python train.py --encoder_arch="vgg" --fusion_encoder_fused_qkv=false --fusion_encoder_dropout=0.05 --optimizer="muon" --nesterov=true --orthogonalizer="polar_express" --adamw_lr_other_params=0.001 --steps=2800 --weight_decay=0.3
Rows from block 4 of the audio encoder of a small audio-text matching model, named by matrix and row number. Each number is 500 + 50 x the weight over its row's rms, rounded and kept within 0 to 999. All counts start at 0. Numbers have three digits each.
After each channel's rows are labels from the 100 clips, of 14976, where the channel reaches its highest value: "top examples" is what is common among them. Only what is clearly more common there than usual is listed. The data: single notes of musical instruments (NSynth). In brackets: how many of the 100.
# conv: 3x3 conv (encoder.blocks.4.conv.weight, 96x96x3x3, each kernel summed), inputs 0-47

conv.77:554560534617516464522542484558456541453465456537454470514444557509529533448518529500550464490581432513533494376369510439558449528414490521605467
top examples: synthetic (67); bass (52); octave 7 (40); pitch class: A (25)

conv.52:617546512498557486499481547572570469548579421529541496432447475534501658519545475446386550492532471492480498459503464619493518516456462453478425
top examples: octave 6 (36); octave 7 (32)

conv.79:477440528493456468569482550485513570467406430520518542522505479343596429557466555578437433514536477511501462483575476429461487462461465556518513
top examples: mallet (35)

conv.81:526619490501536469414457565492492464386506477603504422518493478491538479553552502484533462449470465663504532483494506532588476615449593473535499
top examples: octave 6 (37); octave 7 (34)

conv.12:478496532504517512488470495482536508524500481492447518464517492515559573585513459486467449518516458472488435597519490446538471502544391489517496
top examples: synthetic (75); bass (50); octave 7 (38)

conv.57:582532418559506539528534575464425473540377465504453503542497488480522432430415507452396475522476482444484507526501510502434441497442475528480496
top examples: mallet (36); octave 7 (28)

conv.43:551565551503569480335479565508483515499418456511551524417471489436479543510544565521544488481582512548416519467472546463451478414514445504485527
top examples: synthetic (62); octave 6 (44); octave 7 (29)

conv.0:527514536449511535491472476461496403364480543538460533474455463441498518566522429538464596536517486488457467376605499557431518467485571426505508
top examples: octave 4 (57); pitch class A# (35); mallet (35)

conv.60:413474449495462462473514536502504577557514407451549418491553481474478513472535428444476617496542402542485490498543487500577500509569531518537462
top examples: octave 6 (45); pitch class B (25)

conv.67:529628453549553477404582539585517530407492513521460481415450548501486492480544472480563524452513503535482553503488473511502508448583502584529628
top examples: octave 7 (38)

conv.33:511556489449517523454455435554527507465506469497478515492549514589398544584525469484509429495483369485540617434531390495641496456551556504486481
top examples: pitch class E (45); pitch class A (39); octave 5 (37); octave 7 (31)

conv.11:522500547517562494414440456488573452497453509529459532467573545483446591521550520483474502438551536558483536492506475580459455470479499505557449
top examples: synthetic (64); octave 7 (48); instrument family: bass (46); pitch class E (30)

conv.91:553494494495426537424523413529518498375504565531561472435465480489541535575566470410521541386538474552454570562433533520520549449474568437459517
top examples: pitch class E (45); pitch class A (35); octave 6 (34); octave 7 (29)

conv.35:507483486489528539443518555465508442464492518596552491488627506527451448539475465528468570476485499438462454436481428459529495452544557510510507
top examples: octave 7 (42); guitar (35)

conv.85:490547507469402471430500435470571451551500432478410488472555439528495529444377442493426503534548462426424408381397473494438501463490475487524547
top examples: pitch class G (38); octave 4 (38); note: G4 (35); pitch class F (28)