config = dict(
    model='audio-text matching model',
    dataset='single notes of musical instruments (NSynth)',
    train_examples=184686,
    gain_aug_db=10,
    time_shift_ms=50,
    n_mels=64,
    hop_length=160,
    input='log_mel',
    spec_augment=False,
    win_length=512,
    encoder_arch='vgg',
    encoder_norm='batchnorm',
    encoder_activation='gelu',
    encoder_depths=[3, 3, 8, 3],
    encoder_kernel_size=3,
    encoder_stem='deep',
    encoder_widths=[48, 96, 192, 384],
    encoder_downsampling='avg',
    fusion='prefix',
    tokenizer='word',
    vocab_size=106,
    fusion_encoder_width=256,
    fusion_encoder_layers=7,
    fusion_encoder_norm='rmsnorm',
    fusion_encoder_norm_position='pre',
    fusion_encoder_activation='gelu',
    fusion_encoder_mlp_ratio=4,
    fusion_encoder_head_dim=32,
    fusion_encoder_fused_qkv=False,
    fusion_encoder_bias='all',
    fusion_encoder_qk_norm=True,
    fusion_encoder_parallel_block=False,
    fusion_encoder_dropout=0.05,
    fusion_encoder_inner_norm=False,
    fusion_encoder_drop_path=0.05,
    fusion_encoder_positions='learned',
    fusion_encoder_connector='mlp',
    init='kaiming_normal',
    residual_init='scaled_by_depth',
    optimizer='muon',
    muon_scale='match_rms_adamw',
    lr=0.0072,
    momentum=0.95,
    nesterov=True,
    orthogonalizer='polar_express',
    adamw_lr_other_params=0.001,
    grad_clip=1.0,
    steps=2800,
    batch_size=64,
    epochs=1.0,
    lr_schedule='step',
    warmup_steps=140,
    weight_decay=0.3,
    adamw_weight_decay_other_params=0.05,
)
Rows from block 4 of the audio encoder of a small audio-text matching model, named by matrix and row number. Each number is 128 + 24 x the weight over its row's rms, rounded and kept within 0 to 255. All counts start at 0. Numbers have three digits each. After the name is the row's rms in percent of the matrix's.
Before each channel's rows are labels from the 100 clips, of 14976, where the channel reaches its highest value: "strongest on" is what is common among them. Only what is clearly more common there than usual is listed. The data: single notes of musical instruments (NSynth). In brackets: how many of the 100.
# conv: 3x3 conv (encoder.blocks.4.conv.weight, 96x96x3x3, each kernel summed), inputs 48-95

strongest on: octave 5 (75); pitch class E (25); note: E5 (25)
conv.65 098:146149120051125134142124133142133099147091161138170148151156095115130125131123118103094123099125099136153136137135123140126098138127148183119149

strongest on: octave 6 (45); pitch class B (25)
conv.60 090:106150118111110112137115123181147099138112131112132138128079151116127123166150138131167132099140129177087133147109135145120117085084202158126159

strongest on: octave 6 (38); guitar (32); pitch class A# (26)
conv.5 109:135155129086090170058134121106146098145133109097103103115160139160130116113108143160093155108156089136141127142116142133129170146106162132143124

strongest on: octave 6 (37); octave 7 (34)
conv.81 099:106148135146190099147122117116126143180132111155157126109160087122167115093127125129125140126116107096144104113121122088110128129125136119119129

strongest on: octave 7 (38)
conv.67 081:124150126146157116144120138146162125153138142136163129132135082104205125145170181142138134104106127120115151119151135118134146167129158160123112

strongest on: octave 5 (63); pitch class E (45); note: E5 (45); pitch class B (25)
conv.80 090:107110126148153109141121101086158114118120081143153127143128119134139170153150101105148136116102107088098150097152179130138159127120123125106138

strongest on: octave 6 (52); pitch class C (46); octave 7 (33); note: C6 (25)
conv.27 092:117143121111134142121148147136088099136166090109092112091152103145156101131111113129134145095155132123120112109143112135110127110162148126147104

strongest on: octave 6 (36); octave 7 (32)
conv.52 076:100186155136140115111121132129135121125160122153152098091137151129106107109137136137122103128098114129163092101112136096115143175100145113158119