config.yaml
input: "log_mel"
encoder_arch: "vgg"
fusion_encoder_norm: "rmsnorm"
fusion_encoder_head_dim: 32
fusion_encoder_fused_qkv: false
fusion_encoder_bias: "all"
fusion_encoder_connector: "mlp"
residual_init: "scaled_by_depth"
muon_scale: "match_rms_adamw"
nesterov: true
orthogonalizer: "polar_express"
epochs: 1.0
weight_decay: 0.3
adamw_weight_decay_other_params: 0.05
Rows from block 7 of the audio encoder, named by matrix and row number. Each number is 128 + 32 x the weight over the matrix's rms, rounded and kept within 0 to 255. All counts start at 0. Numbers have three digits each.
# conv: 3x3 conv (encoder.blocks.7.conv.weight, 192x192x3x3), inputs 78-83, a 3x3 kernel for each
conv.67:171136094080077102182173144141147147098135138173143133080089110149145157182137129175140117162176176180186199171154121136130123126133154143129132128158178165116119
conv.68:120151136153129088127117089180166139154142146071062047095113135143153164155153164037056063135122098100106131180125071244176130133115092158143137190131095140149161
conv.69:179226206153134119182181161105101070112125122129140130096117114081108156081106095116139161112144132171170198155146102106159138102056073160141102142179158063111179
conv.70:085099103094113112096118117147117122124122119126113148081100102147167149152209179160172140215162126134175195114139178115131118131135160112137156114145137122187196
conv.71:082102132197188181156144098128107129176153164132122126083081083125138131124066086176083105041074088118074083141105106177145173072105125110120116056060124236139148
conv.72:136175174120134111083071049095079062097138151181179175180132088170146147128108113106094081109104127137134139089105115106121103051086071132130107153140200171142135
conv.73:092133140119108130095115130088112121108140146127131091132115110166142147070077111073144130243129177089093108118088102092141204063107133124122080185122139130181172
conv.74:072083100172134124144138153159126080116080106135131146093112128098119138166169144108124097158151169112106126052074091133101153154154115121147160101124133218212237
conv.75:147135112107141140098107080153129114105126139122092084130138136121124125118095091102170164168121145150129173178130116103129140124098049128120106225123114098137216
conv.76:117176174132124123133146166137160156168108098123137129137150133154173203115134153132120090142126132167157153205184164119136147168197222127159177139116095098138162
conv.77:152143116188180188169178173161123111131112129083088080150124146086077086164145137115116112138135086044079096093097088040065117066100101159161153179121126139169180
conv.78:132153158152135108165120116127138158156130091169159178162150128143136138110120095157187173122062071118150120128117094141139167082066065107096108143109146176196178
conv.79:089131122101088117107148175085081075124102080092149145162177147086115129143153124084106116103110139078072106096080075144166132100116124173187163104145117150157167
conv.80:183170189109105061171185183108112130111118120112127161100087086100131097122147124091114065139145142109112125064077176096140178203218255131209172102128153083143146
conv.81:116144161115114125110078055162150162117134123141130160083082098075095119081109139095104093182133194102138137088099125075095109137144171138147161098114141072082075
conv.82:150163167095095095119121112128113120087092104157150141055044060119127119125141119115172196149156118060078120104124117088126153135151158171121140141132096164144162
conv.83:179201189095125156159147144130122126100093114125139131195216175106136140175188166155131092103089108033045055147125116143159165150149114163141132080087095140156179
conv.84:118135143143135123127128150129147156086084081109125137108109123104111137114120120110161116199166118158161211147139153118084055171120093075103115167122157111076099
conv.85:074111104157136103080093095127084094135123131127116112132124111115151157160130131188186216143119108127140162103091071076106135106108121118120108075087121192153158
conv.86:119124110081101152107108077113128116094123130123164156182128115111126119110089105089100200158144168144120041119194157155172210132097149155123108148171115112128146
conv.87:098120126118151134094117121143155159092143171112116128119131116169182148103121139227162187115135119176170178164136107112146201082127159076062066142146093171132147
conv.88:145173148157169174100113099119133137126102109155164151103111137131096078157119123114145154127120138088059052175152108176207182133147153111119139163155199115158183
conv.89:158145151114156191115114141131127124104091092137154169133136151109116114194187187203218214185183169127137125119077085090130136184168162140177191122163170066075071
conv.90:102100112159147129117132161094098115108089088115125126130142145168141122153143141115118149149118109120158120104123153186138116111086080085078108077083127133146138
conv.91:115128133149127106148112088134135129115129122090062057109083070167140136094081065154102068131154167131124141138113106140093046126134135073082117131129104184154116
conv.92:103110108142118109158138150109098101126130127096104136093084088110118119108104140192193193190192147156133093114131122073112081201169150101096113065093094171112062
conv.93:135152136131148178111122128086105114115132133151126101117136158113111110123151146068152207080151149189137081147107097127117127116151185111112115096111099120112134
conv.94:121114084201205215091082063154145130137142120096114094162152150156163154114112116099110134147140120154146122187188165093092102094091107099088090112109102130119156
conv.95:142136137132101106046055063096083061120110103099119145141146141085092114186162142112136097148131148138173176104137136107149145139143172084111084118174159075131128
conv.96:089098103126114083156141096068077070174193209125090064099121108120114094154161124141138162139134139196179177129121096094084101180139117108120125112140116163139132
conv.97:141137164136130124120103106190189170148152136092043057118134149137166158096095136114123130111125149111127158071133160098095130143123115034040053137130148136119127
conv.98:135118116145132131129136124135126115175124121126154169139156164128114109184166136068095160097162130138175185123143137112092139101129148098114084167184147199179150
conv.99:235183155113081049150115061176170156127122126156124122128105113143131102109120123173166154074090113089108097117107089132122141171161159179146116109152171103144145
conv.100:171140122123133103153130117102131151132128110136129109140122117182149141081100106165157141160154149127113115095088112159183182205178119132149149099083078064063113
conv.101:176196215148123092189147122134152134181180164091091100101104116156123110098105090140138142181182150134147160091101115075076095157159178074113100156215174119119127
conv.102:151149152151155129081095097130131133085120156115140138138149119111119156090119174112119129181147102099125176068087125060111123144130115150147134132138126100084102
conv.103:132135137115082051045066098174149117071087091116122127174171181102127121140142133183209209132112100105143126076067100179152104081072076124171161141162182113104086
conv.104:146140140066085098113125138090100123142155149148157165121113129126095098181133114130127168162165182066060086116122160067153210096060089158122147086121086118104156
conv.105:174155143130146157111128134192162140099104118129139152218198143158157128117116139097145202145168181169167151069037069099091108175174185121109119169149118141187191
conv.106:103102106070091099072081094113103126105100138101087089181185147113126104149118131131099088066037062188211186133144187089108188108094113112100081118114112125136130
conv.107:088062073144144159136126121185155131098119114118125147123161186125105059071091093158115106092136153141142150117120091138112129054062086101075098059095073124106077
conv.108:127124140162114076165132090176172155099117115212178087188164141126110106164146117101142145162124136072132110191157146097141187150104097104119117151092123048128168
conv.109:127113107165143161099102096071106136103101091113118109175173167119081075132112108071137174157133120164155152132105075142186186104074092102117123110133141088103086
conv.110:128131114131115113148138138102106110138125112141123108133142127135128124148126109087111094153137128112093108150139149076078081160176181129115075124143144138157164
conv.111:138155149096120140115115124122158161154154148068082099149128087147143152151146160055049050167166177112128134106114106132159176130127127069147157089102079121154148
conv.112:106116125136141135155138135117118127131115099132138153070064062133124118124106070085139114124118117107123107140110114118102122037113120058109110178136119120123091
conv.113:097108118119127117081079095135130140167163157118108097117119134193189172125146152113069091159152126118082079104109105128152165166158138114090107080102100110076058